{
  "image_size": 32,
  "crop_scale_min": 1,
  "translate": 0.12,
  "encoder_mlp_ratio": 2,
  "encoder_head_dim": 64,
  "encoder_patch_size": [4, 4],
  "init": "orthogonal",
  "residual_init": "scaled_by_depth",
  "nesterov": false,
  "adamw_lr_other_params": 0.002
}
Rows from block 2 of the encoder of a small masked image model, named by matrix and row number. Rows with one number belong to one neuron. Each number is 128 + 32 x the weight over its row's rms, rounded and kept within 0 to 255. All counts start at 0. Numbers have three digits each. After the name is the row's rms in percent of the matrix's.
After each neuron's rows are labels from the 100 images, of 14976, where the neuron reaches its highest value: "top examples" is what is common among them. Only what is clearly more common there than usual is listed. The data: photos of plants, animals and fungi (iNaturalist). In brackets: how many of the 100, against the usual share in percent.
# fc1: MLP up (encoder.blocks.2.mlp.fc1.weight, 1024x512), inputs 74-147
# fc2: MLP down (encoder.blocks.2.mlp.fc2.weight, 512x1024, transposed), outputs 74-147

fc1.44 074:138104187116112071114082143001144159194115142146128172093066140129094134066084093132099152168112111141150122107116115115098184116131122136113153074106139184153150102153051161096106125137134083085073095151143157081075173118
fc2.44 077:151134136074110096216114084132116122133122109109156122140154149071102162085121174066127157145078157162105074119091113135052159131116161137128155109160137106122130146132136115119122127114176095054188136104146119165115085136
top examples: class Insecta (60 vs 29.2); phylum Arthropoda (60 vs 30.9)

fc1.38 053:120111163155167134115074074148140165149122095150098102115100078060125160112096117108123093160112113092102128172136140173139162141110108144080093104130132139128146126153106172124112105096142047129093106164194154137201160147
fc2.38 050:137080162099124111116092148135112152120144083065146123162123173136165155130133096079138135114158089123132141101132124084142132218110131141131136156097140128075129120098077085090158138147138110116156132010126138138101119192
top examples: class Insecta (69 vs 29.2); phylum Arthropoda (69 vs 30.9)

fc1.515 121:077163132111157114141123110103125102172172097125157143171178140148142126124049072127188161114136132087102131175093145126113133169167144176075145106162150161175184147183040166103086088104129130112102169196132105164145126122
fc2.515 119:170191186153139149111107113168211133114139123126139110138161177111147112129150145124148062088108135156166148063182170166142112137208171105139094107160109086135160120055173138119157097111148157180116136088134123098131076168
top examples: order Passeriformes (57 vs 24.9)

fc1.492 099:132167091185115028121044163143093108104138133073149192189144135139103097140120149138107147199147113128114201150126124179114161104154143154045108130146075140158180143173098084132156152090154110117124150091155112121099130088
fc2.492 100:126135164109162124102104098160081140146109097152120198184096134140099106164115070088147127160049105157116122171158166121090087106064109120097093153137168063118106077117143098165127101161132097105115118115078073150123138097
top examples: phylum Arthropoda (71 vs 30.9); class Insecta (67 vs 29.2)

fc1.385 074:051129151189121134204130127097113142123132122082102115124164105116163113073123130102166083127152103139136097111120144118151128140139100106092107179082091075118110124149121083092105181150082113144143147056165178137165152122
fc2.385 080:109125089123161131121168132189138087157151075167122066172104088123111163090164099172197111105167069119073126193158101095124095099190116142127174135164137160077159157169156087101064126152126160179104126112169162081172095108
top examples: class Insecta (67 vs 29.2); phylum Arthropoda (67 vs 30.9)

fc1.698 099:060145100052203099175167104127086128119111152142081140113126148110101093176159117082213126201095118158106165135133143167086150129133135133112137164150116096122110095172114129129133139056117113146170105147145142125119154144
fc2.698 105:160197165163150137134184214153147172108100143088097164176068177047107149153100160132150074122156150138090154128132085094166185099121092144165082117056189132147204098085125183134109107096118127189085080175083137158137133189
top examples: order Lepidoptera (31 vs 13.7)

fc1.33 094:121183140129064099141151102103111137122191194185171128118142132117136143145143103127093147062147123163151120152139158108080056110105141139116110089074061035119076141179110126107177101121130127098143140108043106120047135182
fc2.33 102:159156138164116105154063157135144146138112150080120135070112112079078094140084129128177104161151159072041174086148127171137131087161073130162081149108162120112155103148188135138116126165086193127087193138087108150159092133
top examples: phylum Chordata (97 vs 60.8); class Aves (96 vs 55)

fc1.531 116:125197087111113116159110105136110116117152170127138146165144158129102148192144106172123140076153075114170145146143114143085108076100123124108153121146123128138119138119151141181147148118164130106114167126182107105079193174
fc2.531 117:140114152124106114111107139118096157124111110121133216179161154094194139064178205139137138129087197115158074137182107156123133166115104179097151126149142081127104122135115145170091110112085098130098128181105117163176089120
top examples: class Insecta (63 vs 29.2); phylum Arthropoda (63 vs 30.9); order Lepidoptera (32 vs 13.7)

fc1.167 146:117120153167102105113164128109128184103140119187149159169089099116210115098186112118123129203152149153126167123076108081153127080085137082159133144086096161119107137144151134136159087220143147092113130195150146196185154060
fc2.167 138:156118103137128123108114150103184184089120189138192118185150074112141141091176133095152083132126170144125086141056107138125118148140146098113082098151168117174123118098170117170168147079090096085111078149153111094155120100
top examples: order Anseriformes (25 vs 5.5); family: Anatidae (25 vs 5.5)

fc1.386 124:151118130110147081148105112154104146125096144105153104145148132085091138122130130132134094163122100123078197139222140125122120101124119101111107162180183083129174129135128152092195197150105118138107118099118182118129153098
fc2.386 120:154115121156120102089091109075092072118147179078147127107100082209088141164108153103170136160121106109130138166078082150111115142126142138140091132132122169118164174133156140124127129177170136092109138123104127124146177106
top examples: phylum Arthropoda (61 vs 30.9); class Insecta (59 vs 29.2)

fc1.197 142:147186127137095148079115143184054174131117141126139143142132138116161123157132090177178121189111066168181138069110118148131110161127127107109119153100157116146152077119108098100150120137144174092158106145089145097104129057
fc2.197 143:096160082105138143172148134063130116134159135098161154124135076137127151131140163054124087147132098186117151098145108169120125101117121112067113082095190087152117187106106089136132202138096104137135138153092115131148174118
top examples: phylum Tracheophyta (25 vs 7.3); kingdom Plantae (25 vs 7.3)

fc1.590 092:121100146130025167149097159153158141157141151146131157048078147114122160152073164152048191145110078155104060102127148172105124128108152068065108137132156159123128142136083071150118085162125131112162092121115104156121123197
fc2.590 097:134082135134125111131092180198145102093161118078111086109122173192148150191156138146125098173131077111176081087112124120102092078112137153130160152122166151158075117101090109114103143125135064129158130079137085115115101150
top examples: phylum Chordata (93 vs 60.8); class Aves (89 vs 55); order Passeriformes (55 vs 24.9)

fc1.544 106:120154212139166074133088141079124129174160121134163139171119215137118069075100070136138113048115119142169084119131149131150117105097116125151101054152171135162129117144138088079166132169100149095176146157131131127115073125
fc2.544 113:108076138178084099149067105162169175152112082099125121157113135143160125128169099172167156183111142151055150103146172109106136068122117132102179148143047137181136134225115148114142148184073199142150124137084058081125137118
top examples: order Passeriformes (52 vs 24.9)

fc1.77 070:142172137191116096144145136128090224099084149129145089119147145133133105097085114122024124158159088122110105163138050118152146091157123147119055111164140158161153130159064113105123124110178124142101106118121189103158152195
fc2.77 080:141123153184133077142114045124118192111170185142068117082187140112150191131143154132141161112139133151176099090115151122123232104140145119121135087162097112102144149107138086133157122099185072114119114128145155114134115115
top examples: class Insecta (61 vs 29.2); phylum Arthropoda (61 vs 30.9)

fc1.55 115:097161122116134132161153110101138159131136116114137148158142106103148069218094105173120091109152182127060109140100113132130159125052132099175085081108173128104128155111116095060175119155150211118140169165083143167136222094
fc2.55 121:093051104148156166135093120144110123181059087126095150146119087132063154107095101091109109084152162162118198096145046142137094085184149137108142123084134134125113139099063138162157090158168140119184154147053174111144093180
top examples: phylum Chordata (95 vs 60.8); class Aves (92 vs 55); order Passeriformes (64 vs 24.9)

fc1.288 098:144098162142200144135107081085148122122155117105089125164093080077114180101073151146093115144129095158206134132161084135165060154128169108124104163116127161106139157136131144149147111167096114136134131141178187089152188133
fc2.288 095:113116131150113136107092056094079103131094091113154173112100138067126107180079077125156152184073148105110112208169119142128122137116138083143072176181068121145188135096117078129190074104111124193182159138143152132144159117
top examples: class Insecta (61 vs 29.2); phylum Arthropoda (61 vs 30.9)

fc1.34 097:069157100121100129126124128122120035186104138043130088171138114192180094104118164161116139126178169097101138120104130131118108098122134205148176149179173097158116129166138172087110140092138167089150141159080176167128153089
fc2.34 101:135153130118112159135156188065085060118087136127129134108163083078103144111205121090086137164117152136153176164155165133078118127171135142138118133023111122102160143161109216105120101108154143106135108083096099128137139112
top examples: phylum Chordata (100 vs 60.8); class Aves (98 vs 55); order Passeriformes (55 vs 24.9)

fc1.580 095:156126132124095157107144045108174138120163083124122170126091149122128193158181110167151151120132168229095155105131105153147080050122092145126114090141179149146124101166120103106144109122130092100084156051141135152176149124
fc2.580 108:156098101088159140133151146158143147122110077132110111098131078087144135123105100106112108173139188095152159083156109113135072108138110161160135112131162155084128138185127093214127085183144141140124092162100190069176088194
top examples: class Aves (83 vs 55); order Passeriformes (63 vs 24.9)

fc1.36 145:065132078118164134094149120160162096144145128083136103169160162104112110124127149131132081123170135132124101114101133119107084129129144114139186137128084130181135100094161142155116072142188169146130145146137171139126165076
fc2.36 149:154041120107064139138083134113118110157115134147103088118144165199097150140137144083127152133110148105150099103091054163101115152177154109114158107103176126195124056104159164152139120091106146108110158169174126070086165153
top examples: order Anseriformes (27 vs 5.5); family: Anatidae (27 vs 5.5)

fc1.68 022:153127124090176110151141096094092142131125121076118191132146102123164142124108166119075114123140149112161122105201163186096151130125116127121068142148144116156135134123102115103081088094090092129102145119157145057156164116
fc2.68 025:130085172125122106064168111149108097127101131158053117177116116145120105166173161138098135176143140110116131043135116114127101158208120183157110080134110140167090131102154079161096168102141089106110123093087142096136198105
top examples: class Aves (87 vs 55)

fc1.527 076:088113160108165121131145145089108122159147138095115101173112151200148167093148108152086127158141146137122108116127144109115135148075062119111134131113134140080195136177085149116101197146160055134083097107144144153123089124
fc2.527 081:146167046131106104110086134079080126080106035129147112139147150098161095076076114117142143126115128066095155091180125174151083164149101128171116114156132128183119161154143135068128157151133111153150162092121108139156097114
top examples: phylum Arthropoda (63 vs 30.9); class Insecta (62 vs 29.2)

fc1.481 062:048175124064110128159080144121194175146162154096134117131093161156097126142141109107108127067151106039156105119092086103105081127148167143100125095124120093129100114122144116167133120118135132098132180099136128129148103138
fc2.481 063:135138111132093099133126123140079123165099125145186149086064143106204090119102065127057151090127131105108179143188141078155090116171077120168178158138128137108135122185094063116095142152100177100135122131121171105135165103
top examples: order Passeriformes (54 vs 24.9)

fc1.301 109:171030131136069119148131210104145076140134133130093139086150150142155101145140162114151119111103160138164063188059124072164141104138094094098123136129132135114162095118133091186140126058054184171116134161064085093167121130
fc2.301 105:127141132114133077116134059084166106124151155167121169130115129105148137115146158080167127158146065131115101131132145118127142156091113099091150148122161085172050082105084153171087145147125153113170118094105132085131117123
top examples: phylum Arthropoda (63 vs 30.9); class Insecta (61 vs 29.2)