config.yaml
encoder_qk_norm: false
encoder_patch_size: [4, 4]
decoder_width: 192
Rows from block 7 of the encoder of a small masked image model, named by matrix and row number. Rows with one number belong to one neuron. Each number is 128 + 24 x the weight over its row's rms, rounded and kept within 0 to 255. All counts start at 0. Numbers have three digits each.
After each neuron's rows are labels from the 100 images, of 14976, where the neuron reaches its highest value: "responds to" is what is common among them. Only what is clearly more common there than usual is listed. The data: photos of plants, animals and fungi (iNaturalist).
# fc1: MLP up (encoder.blocks.7.mlp.fc1.weight, 1024x512), inputs 228-284
# fc2: MLP down (encoder.blocks.7.mlp.fc2.weight, 512x1024, transposed), outputs 228-284

fc1.245:146156124153154111086136132118114104089117073151137129147111101151136117162155117128086159141121099133099153100111128129104131098110122123099185146072098128116112099119135
fc2.245:152136161134096184106144147142154151156132122156096111133087172087132137124102142110129131155130171091116160119105116127131164132151111150119138118127168156128148181140119
responds to: class Aves; order Passeriformes

fc1.381:119122166135129122139099149121125140137133117106165103137186148152119144122091165173108094110126133095131144156152078130103098171112088139138150125151130140139135149142111
fc2.381:135125165193144104103116111138120147108154149148127113151110134159158087170127114101110137122138134198108118125090198135130158114146136118131096107140168119169119084122127
responds to: class Aves; order Passeriformes

fc1.135:146164155142143122153093166135090105136116143160168159104155118133127131100102127150146125108129106119153140134157116068123113145145145137122108167123147124114119115112148
fc2.135:136137097103132167150142117067135155085118123129113120158135102162134127141154093073114119086129087113185126117123143136152119142122121108187130087110087134090110168167141
responds to: order Charadriiformes

fc1.32:095109169136140101072099171162063158072115140144086156116159155125116128125092166128125102118142128116128117131134090153145123119124152088133107139099152161137139153139146
fc2.32:115138081104161141150113107094126099145219122137124119116119118082148154144121153118087157132116161091155110164107151123143081123160168119107162099125103114127139124123096
responds to: class Insecta; phylum Arthropoda; order Lepidoptera

fc1.272:085127114130160162115100083140123121138099114139118160105143143102183165108130147139107093083153129107127088113171130097182148133116117127155177147097142160108167117158159
fc2.272:130141142100105111159154189121161141086109142130122167128117123117108118126108070093139166158138171128158108130124140163115131133121190170182124124121196119126138141121119
responds to: order Passeriformes

fc1.512:118126137126132141183132131144096145108090173187108101136102119172139101171152076139135148127151134151126140133158147160105089160167143129171120135157164152088123127117142
fc2.512:099154152118119136116102134111123107118209113091142133119125070144152108114071145162083119122173104142110134120122105107173139104177131079114103124105145109134089099165122
responds to: class Insecta; phylum Arthropoda

fc1.370:110155114121137116103126129116070132111155153121135129107111177111110117127135098114123111102140121213104153173119127154149116111127173185098137123131122143114143108115137
fc2.370:133097140111125160148134150143108133143140160162100115123086139094105111128129191134126128131111129077146184105113130130153146134129110136127167134140127112171110115118118
responds to: class Insecta; phylum Arthropoda; order Lepidoptera

fc1.543:124128139147128125123117094102148132141135200119128152135136119146095123143133124088127090098099147171108125145150116161101110132089100162134134114174124180139115140153123
fc2.543:133139123151142092139147111115122099090146127104086125138156129127092113134159122143135167135114096128174161119077106143147116138093116100143126100114118123153124123102134
responds to: class Aves

fc1.56:112147137167162115106153090137111134125099113132101165150127126156115151111106129105099105131082118134148108154148160141149129153130079160128127181093169099172101154157157
fc2.56:152121130141124135127118175161122144148110114109133134093127093103100118154153110131173140144133107121106139110123159091141150108155108150137119085127142114133089158109104
responds to: phylum Tracheophyta; kingdom Plantae

fc1.152:141124119097173164146123155176075114131105126146120109143137179125113092122132115144115127166110095158159147179152130112091119135131137102102096125093159139078163089130127
fc2.152:157105125105129137162124123106116160108127118103132159123115121090082100113127150126159114137113152062090154124126131164146122133131132137159160093139145118144099148118106
responds to: order Anseriformes; family: Anatidae

fc1.71:128121117116128102133127126151136140106117085139141137144115069109119118108098122162131148139169139122113105124077115114125148106137118175104159148110176118153125155180122
fc2.71:129093140124094163116103170131109135144123142142113164111081163136148117132157153136148092110113134103159169071103117136155154157100101171165130113147127116140112178122110
responds to: phylum Arthropoda; class Insecta

fc1.209:118090132126152137099110128117088163138113127188134167149160124098130155120143152118155194128115148128095100126130119162107155112145104159139110111110113091150132102083137
fc2.209:114151097167128124144106114147149149122110145136140130084114144162153093169120123138141126137115140155157069119138173124142128138128154153142132110094186112141109118148131
responds to: order Lepidoptera

fc1.36:140076159170126125113137088089105134118120109115119173133119154119163151139113129092160126110125138132118149116139156127108183132135128154143091116101136122139143139153117
fc2.36:099122075116118132179103131141148155129092109124138082137124153142107101151142163143111116122102105118116135132128124151160136130090158151153151136137150138134144138084136
responds to: order Anseriformes; family: Anatidae

fc1.540:122176073108137132093166126141133109140130150087102140109118140125119185146108103103113132126091187151159148116157101112114085110100161123116163145121134140154081134120155
fc2.540:143120105160132117139143139128167134055144162121123123143146157129134119129104140165141110083107128118109093130130164094128122163124145119124109137109123140128184103109141
responds to: phylum Arthropoda; class Insecta

fc1.455:119131155131164120128136144130129073143142099101132102105141132105112114098110135153140149168188154165147125145127148112141115108125163131123139152140137159141135136156115
fc2.455:157138146104130121141126145172127161102171105135149099126111135113128137121125148127129127134140106113122134137174122169143149127111136117117124113098103107149093143159130
responds to: phylum Arthropoda; class Insecta

fc1.284:145110109143128143088102139138128124138132135119122188136131155132127133125118100120160131100116074103116134108137138096116133154106129126081099136087120086138093116164094
fc2.284:135109130127120127130148143117159129111146121093137121166144140097101143149151141152141114103119141149106120127112104111117183135192122166120156135161110122111150139137096
responds to: kingdom Plantae; phylum Tracheophyta; class Magnoliopsida

fc1.420:156131124115132144185166101169123131129165122113141133150116137157097148110137118153138131120119091105137082091187127133111097161117134136087101115128124105129176152200123
fc2.420:145148094128148143082101159139119108103136153114096137156091164073129120093111161138141120147100144110155191137108135183157134133135112086152116138124116143142133092133131
responds to: class Insecta; phylum Arthropoda

fc1.263:146140109111156101136107103122106108129116130148150076111163143120107097145130215138105130151139145097188113136193136136162125167168109138097127142097115124094156176086142
fc2.263:143163162183111114134169109122071146151080133133154113135136087143125156107110116092121136088157086155088136120165111143159070122125093143123111112125185097140133078128093
responds to: phylum Tracheophyta; kingdom Plantae

fc1.450:106087137094153111137179124150090126081200083125131107094093134131127106105126160126153144135101120113138106133161124187157084115156120114105103104158098122129143140096122
fc2.450:122122113093147104132132126129166140113097098133098160168099146118144124121151078119116120129117110132170153100170069101107160127145134126097150150142114146096087119121163
responds to: phylum Chordata; class Aves; order Passeriformes

fc1.136:132161155123154115140117162105144121134121115109132142108085118122131095121124122135116100134095127141144065161110125079139090165132155140063118182137128114108164121100144
fc2.136:146107134096129180136137158179124136136136136158091107131096149090136107123133171123122139106154122071116204091114149142169187126127080114164148105127130121164110124115116
responds to: order Lepidoptera

fc1.745:129103115127132131134111151157115189119137118125088154128116149143124108122159137172159123147127103155105159121131135107110136108109112139104073118119129133110164150132112
fc2.745:106138158136132114100130104153129121135145131111134114130137126142115109146115095135124131112138156129166131168120112138150099076136132068120126119108087100155142103112159
responds to: phylum Tracheophyta; kingdom Plantae

fc1.596:137143146128116143116095123148097099161128148117101126111130164168102127162124096135125177150106152108149114069127142142094077141097151109114118114118159094097109170119077
fc2.596:141136128098111143119140126157122169074124104145124128105131086109128136129096100107124114087135073100105107140150138103141118148095112102107127123154106156087126133149156
responds to: class Insecta; phylum Arthropoda

fc1.86:122131126130162122124126167127138140150151116167105142146138071134136119137119132150162142109122128154083138150126053121125139139122122122164153159110159164191115143095126
fc2.86:130102123152093176148127134139136118107103140108120139121103156110099106134122134113135125145132157106129120094089150140158163170145112106108148113147135124123149112159105
responds to: phylum Tracheophyta; kingdom Plantae

fc1.26:140104162108093121098133088132128102111099146163160129163101157107129083111131127153203145117154127177123131119090123154153108132157138181096171117092132109165101146171144
fc2.26:135117150149082122130118135088140146111170108128091138141144146106159094101154138110139120115104127143107150120096139129117196095133110166135158126124133112129138110109143
responds to: order Passeriformes

fc1.574:120122149136159109148125114102160143119114082138066092151126139140126136148110138117150105154147105137133160133177143112167113121161134106100142139163160121138113137122158
fc2.574:152159099065156146137075134108141089133168150108160112114116160116119147100114132141104128139159166142189099120096122138123108118155122149134112156139094095153133138107132
responds to: order Charadriiformes

fc1.662:120154184124104148129165121087189122133150120148094130157110118102120115177164111166119090090146100114117117145142091102127142146155109108148105097204167108119106133119102
fc2.662:135108150140135156090149148159091111188106146151128103134100150101143092110112174125146129136149165145122138118067128113149155126173076130101118141122096149133170109120061
responds to: class Aves; phylum Chordata; order Passeriformes

fc1.655:124120136135138125148172142138121137115085149094134167152142119162131139127129132159137093123140091136123118110116110156125158135100137124082137156096137094105131207153129
fc2.655:135095113094121176128126151143117157151141151137097124142090141102130112122135173125121130134120153078160163086095118123160133167141102144156165121154141152158129126128113
responds to: class Mammalia

fc1.591:094150116112082136142146132151133081155151137141155126132105136129100103109125089134139148122147113122164114150155136150141140146126114159145120115109106123162107110163101
fc2.591:153164147126088163108110147135109124094099157110164151087155166098144136137129179078138147146083125129139115146097110129126110098105176109109094120105171157171131138132147
responds to: class Aves; phylum Chordata; order Passeriformes

fc1.733:123136132093122090095115116136138125171153160121098148146100069139129138110157158103150156115113112156116145150120075114122134124131123136158096154102138096146089119103111
fc2.733:111108140142122178129126151085122085090130128105139127134130156114101135135100135148106128144122135134135134079140089158126113137152105136135128109085098127127163151132118
responds to: phylum Tracheophyta; kingdom Plantae

fc1.604:136123129123149138086132149087169154119135150131095150078164158126141145120093134084163160130093117116130137130121099126126109125158126129144120091127134089165140145114117
fc2.604:156086121210099136168115120121144127148143150139113125156102123151118151139148142182136066121155115165075106121165167172117154105134156127147123134094138127140093109103108
responds to: order Anseriformes; family: Anatidae

fc1.279:113130127131093100107095125123123113138141110052164155139167198140091158128119126129125129113102086114113142150128141103109096122143154129148097110078107108114127109164120
fc2.279:150115138197173124125131132122169142123146127122138101132116131162126116165166086107079101099159140148126106082146111136134179129118122137120140149149141138120103085105108
responds to: phylum Chordata; class Aves; order Charadriiformes

fc1.576:160212124139101120107149115102135106104105144138102128101164117150157120129171142126137112142124105104119128177142148077174097121068158158119139085116146171145164115158141
fc2.576:108124112157116105145152124126077143143117103058117104115202128189147137141140130110116136112114114112162143122116148161151116151122094095172092126123089118116142188141062
responds to: order Passeriformes

fc1.515:125098130084131141112153138120150146124085162131138133123124113170183126079101140094136136154106121125138132116127182159134136107123080131169098154127149108128086081130132
fc2.515:165110097162124135144122098109081093122119107099146113135162096132134097149128102128175126177142108096130153116069149119092157144123153153127105150132124101120114135121118
responds to: class Insecta; order Lepidoptera

fc1.731:110144105099113125162146157133124138152169100109139136136123172099146141097098127130105129162115091110132118106115099126084143109119120087148109138136151124117119137118137
fc2.731:135110179141132116120108127123120156181107150143176140112144128082114134166130159105102108120101155128157109113133144162152105162104149123115153106098093128159111143123109
responds to: phylum Arthropoda; class Insecta

fc1.73:118124144145105141124165138157121123126143151077120159116117112115074149131124131156115129132153134127127162131134108157095172068103146100097155124087176107137090154113157
fc2.73:155110133100144181152129150125124166149104176137105141160094167115128099111143165121129119141105152104130129069114135116152144159146094139145141115148102150166123130138116
responds to: class Mammalia

fc1.537:140165123125152118122141101109099141059094139128143091102150140149144084114102148101101170084144099077102124148143156151123135122131143090126117112127100128172130134097116
fc2.537:097098147106136145108096122144139136152176134122141136126105144123101134123134113126140111112139111099184147103111113092117098114135127146171139118126145167095105104154075
responds to: order Passeriformes

fc1.193:134119115125121124112106140154107138101141194127151151124126176102128173126155145159153140120073095076162166141125136118131127147127113104102133090108141100142127151117142
fc2.193:117156123139136145116124112103113152081185152155098104126117106152121164194134118126144197156133121121125136102099088099105116128154140112139121111150116101190101126134155
responds to: phylum Arthropoda; class Insecta

fc1.478:120091145129109143114139161106084161118136139109152151115153160176092147119153184125104146137079121094128102121139109105132163122128159171151120117121117123111132144155135
fc2.478:155132116145123115185133161130165128094098086117132163127154139142165173112115133181152070099164162132138096135146089142138146142104135148098117158084195116091121121103114
responds to: phylum Chordata; class Aves

fc1.719:120158099146108171182133162146116103100146098119100102181117091118135132109139173143123114161139109099121132118118144104132130149074141168097149125107123118097135135151111
fc2.719:165090137147104115109154071154128192114120128171157139110168066109182159124073109070112142113157123134144118137166163112117135133124129089152154165105131125124095149130117
responds to: class Insecta; phylum Arthropoda

fc1.635:119169156131146135153121165160129141131139104140122076119145171138130130150122114141109124088123121114112085111074103135115113113112081101166117111119145161084113166190124
fc2.635:120129121110132098127142096099115115192149134115109139127095089071143127134103101145098144150129149143136128156182124118139129118162130174117167155112066152145154065117099
responds to: class Insecta; phylum Arthropoda; order Coleoptera; family: Coccinellidae