config = dict(
    model='masked image model',
    dataset='photos of plants, animals and fungi (iNaturalist)',
    train_examples=77898,
    image_size=32,
    crop_scale_min=1,
    horizontal_flip=True,
    translate=0.12,
    method='mae',
    mask_ratio=0.5,
    loss='mse',
    encoder_arch='vit',
    encoder_norm='layernorm',
    encoder_norm_position='pre',
    encoder_activation='gelu',
    encoder_mlp_ratio=2,
    encoder_head_dim=64,
    encoder_fused_qkv=True,
    encoder_bias='all',
    encoder_qk_norm=False,
    encoder_parallel_block=False,
    encoder_inner_norm=False,
    encoder_patch_size=[4, 4],
    encoder_layers=8,
    encoder_width=512,
    encoder_positions='rope',
    decoder_width=192,
    norm_pix_loss=False,
    decoder_layers=2,
    init='orthogonal',
    residual_init='scaled_by_depth',
    optimizer='muon',
    muon_scale='original',
    lr=0.015,
    momentum=0.95,
    nesterov=False,
    orthogonalizer='newton_schulz_5',
    adamw_lr_other_params=0.002,
    grad_clip=0.5,
    steps=17500,
    batch_size=128,
    epochs=28.8,
    lr_schedule='poly',
    final_lr_fraction=0.05,
    warmup_steps=3500,
    weight_decay=0.04,
    adamw_weight_decay_other_params=0.01,
)
Rows from block 3 of the encoder, named by matrix and row number. Rows with one number belong to one attention dimension. Each number is 128 + 24 x the weight over its row's rms, rounded and kept within 0 to 255. All counts start at 0. Numbers have three digits each. After the name is the row's rms in percent of the matrix's.
# v: attention query, key and value (stacked) (encoder.blocks.3.attn.qkv.weight, 1536x512, the v third), inputs 128-255
# proj: attention output (encoder.blocks.3.attn.proj.weight, 512x512, transposed), outputs 128-255
v.149 096:168099110100096124113092125137120106138079139137163119162136126125094111137171128160141111140169117164133113129131133144150125130148112110124115138096145080128126146170155137086144119105091102121155111133113196168139133101151146089128110122158153162108163151100129118161105092117158150135096125120113118158185134098081153091116148089130090161163145071130135171127108122141157122164141
proj.149 095:099162148123088125143145108129113118108173147153156138111169165142141131103113142096108150101131156133158153108118155119103163176132117142144122077117163130089138147109138142105111137147139137175136186128142097108161156123121135100170108150126130139073117153122107131117129157123106118123126145085148106139099132118133137147120116132135168143120144102108117133146143139115119085134136
v.150 092:094108121165103126145130115144133135145182154101125114191149137077175139144128153173115099146160143106124142124122145118141127101111126105105136089144078126102136121107101110088173138158123153076128098158170130150122121152142130086134144130136134170122143125103125113149114110123122132129133168133104106138151141152140151131124159146129155158146123177153167138157126132140115156161135
proj.150 092:098177114129151141144131117117149141121103096118116113075144073152106061052130140131094097161105144144168124108130126133076163105146142073175103099098111138098140125128134122147097155113143158164121131112108131084150103125134103102148099102147127138124117125169114130172137141104099072145102105095152151108147144122142118097144110118136128124146151139128139132123148117127135177112119
v.151 101:128142121134153098111117162074136111131149088121065102164137141113126091122100146148176126145131121105137128149137105152134150106157109101141118088152125154134129129138132136144173168139137147110119157119098131085174122144112079143130141121072175111077117106158200110125086176152099126122140124148164153140111122121125097135145159142114152118131167126132185113155086096173118119106137
proj.151 101:138138129133120133119141143139165129069137128139119147152124100087161148163176112145152103120122117111094048175139102115103156146128174107109108130128076113149139114081156122150115091107137133080122117137122111188118129147107118106097143128142124097150117124146126123107162096148115131153162151147151127125073121138163109100154138135142161115120118112151141139124114158107103105109093
v.152 097:140156166126144167140161192123109141105099148153096142158086121088118117117128143117153104145120130083161119172109094055087128141155144152154163122134138135135122119112156138107155149123143099114108138090154130081162150107106131132081104109092124136103096112170136124088136134125113153134114107156107156124085134159175143105143109138106142107085162119176163143112152122116143133138088
proj.152 093:157109124137144102102099116129158096140126090114153139136103125119092131164129100150118121133099126132090140108133134176172095124170103104108125119133131184121159108098120114170092153101166133121137116096122124156133130138102167122132133167126135126101117100120120126127130075127143085107123135105197152152124101130109131119083157150129125159129123132145120085150109100113118173140123
v.153 102:196131114134134074098096069122115111093131175156104165093159140098118118123128185123161131101143116139153155139131123133148134126147114143121158122140118094153139136141134103106089109116138142163117120107084175154120113134140146160188126112140114097095076148087116111159143110101097121121144146118122124135098148127120102173172134106138119148170131111113106152113174145176113114108156
proj.153 099:096132166121111165145135169093121122169126129120143114094100112127143098135167118101129112159167109121140117094158096136123147120139107114114147119111126131107122103114129122092131088121128126141155138168145123103120168134128170129156159128175082185124142133146152133116136124128145147129089137147156140116137187106143136119122130105133113109104112145136132143121139083143137147147146
v.154 088:094077150130160138108162123132164123097116146143106088112155107117130132124100163080146132157124093108127108107117129143139137088121134129098109115151145124177140111131153108111146129080135093115153186151123120095133181137119142140075124107101138115137122111128086110125134126138149176110082131163112168149168096134170104168158098167094131154115158129129150127151119115109137122137130
proj.154 084:155134138143087126110143148121153114100150166131129141129132133119113167181129110187104122112147166151111127148114135139122120118148124101146147111111119116116133139095144155134112127089156146108134128142124087128117066140178096109143121134139117104132158138132128133125125171140097109160141130092131095134119102147123104093096153140156114136110129145108114145144119158158124077114157
v.155 088:137147146125115109114124125088142110173159157135108135051141145138093172138110119136116111079089114119080188123104114131139157131101172146116139120110116129094099128144101111120103145127117106152136185146089135172125095147147111104123127124153081117131124153114165166118154094116118143145148118137120156066079157090109165183115120148129129078106091115095122173115151147141131109109137
proj.155 095:141082121118101135159138106135080129132128143133158082118097093106101129136098122152153133101129118127143130136161147115143105132159069162153096135145155089171107142115111142121124099132122120153149128145155142082137142143137129129128151101143147116113156129082139127115129143150127145145119116143084171121112105162153149116127161152178097158138112136119116126158082133157131117132132
v.156 090:120124126111103100141106101151139072149138128161144118148133105155150130132121144103108121132091102141109129086103164182120195123087125152138079197100116108063114120138106123139133157157082113145121130153136112123121094164135129136126151119133095130127126145138112151161132089086135101140125152122146098128130131087134127187152125147130113136139098152134117154106140102117112119156100
proj.156 088:137170114133120133143219121136122125101138102106090077139151129163085132103139103112116168068160171143165188126137105129124131127111141127114153132143123130114122105153121193127133132096148116111131148122105137128123120092181135149152130140132108151111155124115098163131144167121121127089103138132081136087132111138126137111117137108151128102152161142120124148117118113114114104135157
v.157 105:110093143144108136123155100133084129131116134104111158120050168136079126122138126163125053124153117095111139118136141085113119119119150102116110154137103140127136108144116116168124126152170166154133125164128126129121171133176147140174112097117155171144150149179125114123133146119140096131130159105097118114119119102152166124136150097106072131132118145140143120102119140127125121176122
proj.157 106:191077124167123157132131130118117130133146125135105175168131139095128121130094089090115134133137116134167124129097147142127137131158110148102108067113120114152133117137144121091095142105109176177134139123154155106135101123126121068091119153144113115120146102131124081129194136116153096121100132100087147087087141124106144122129154123186115103149122093153143145172152122196168140140143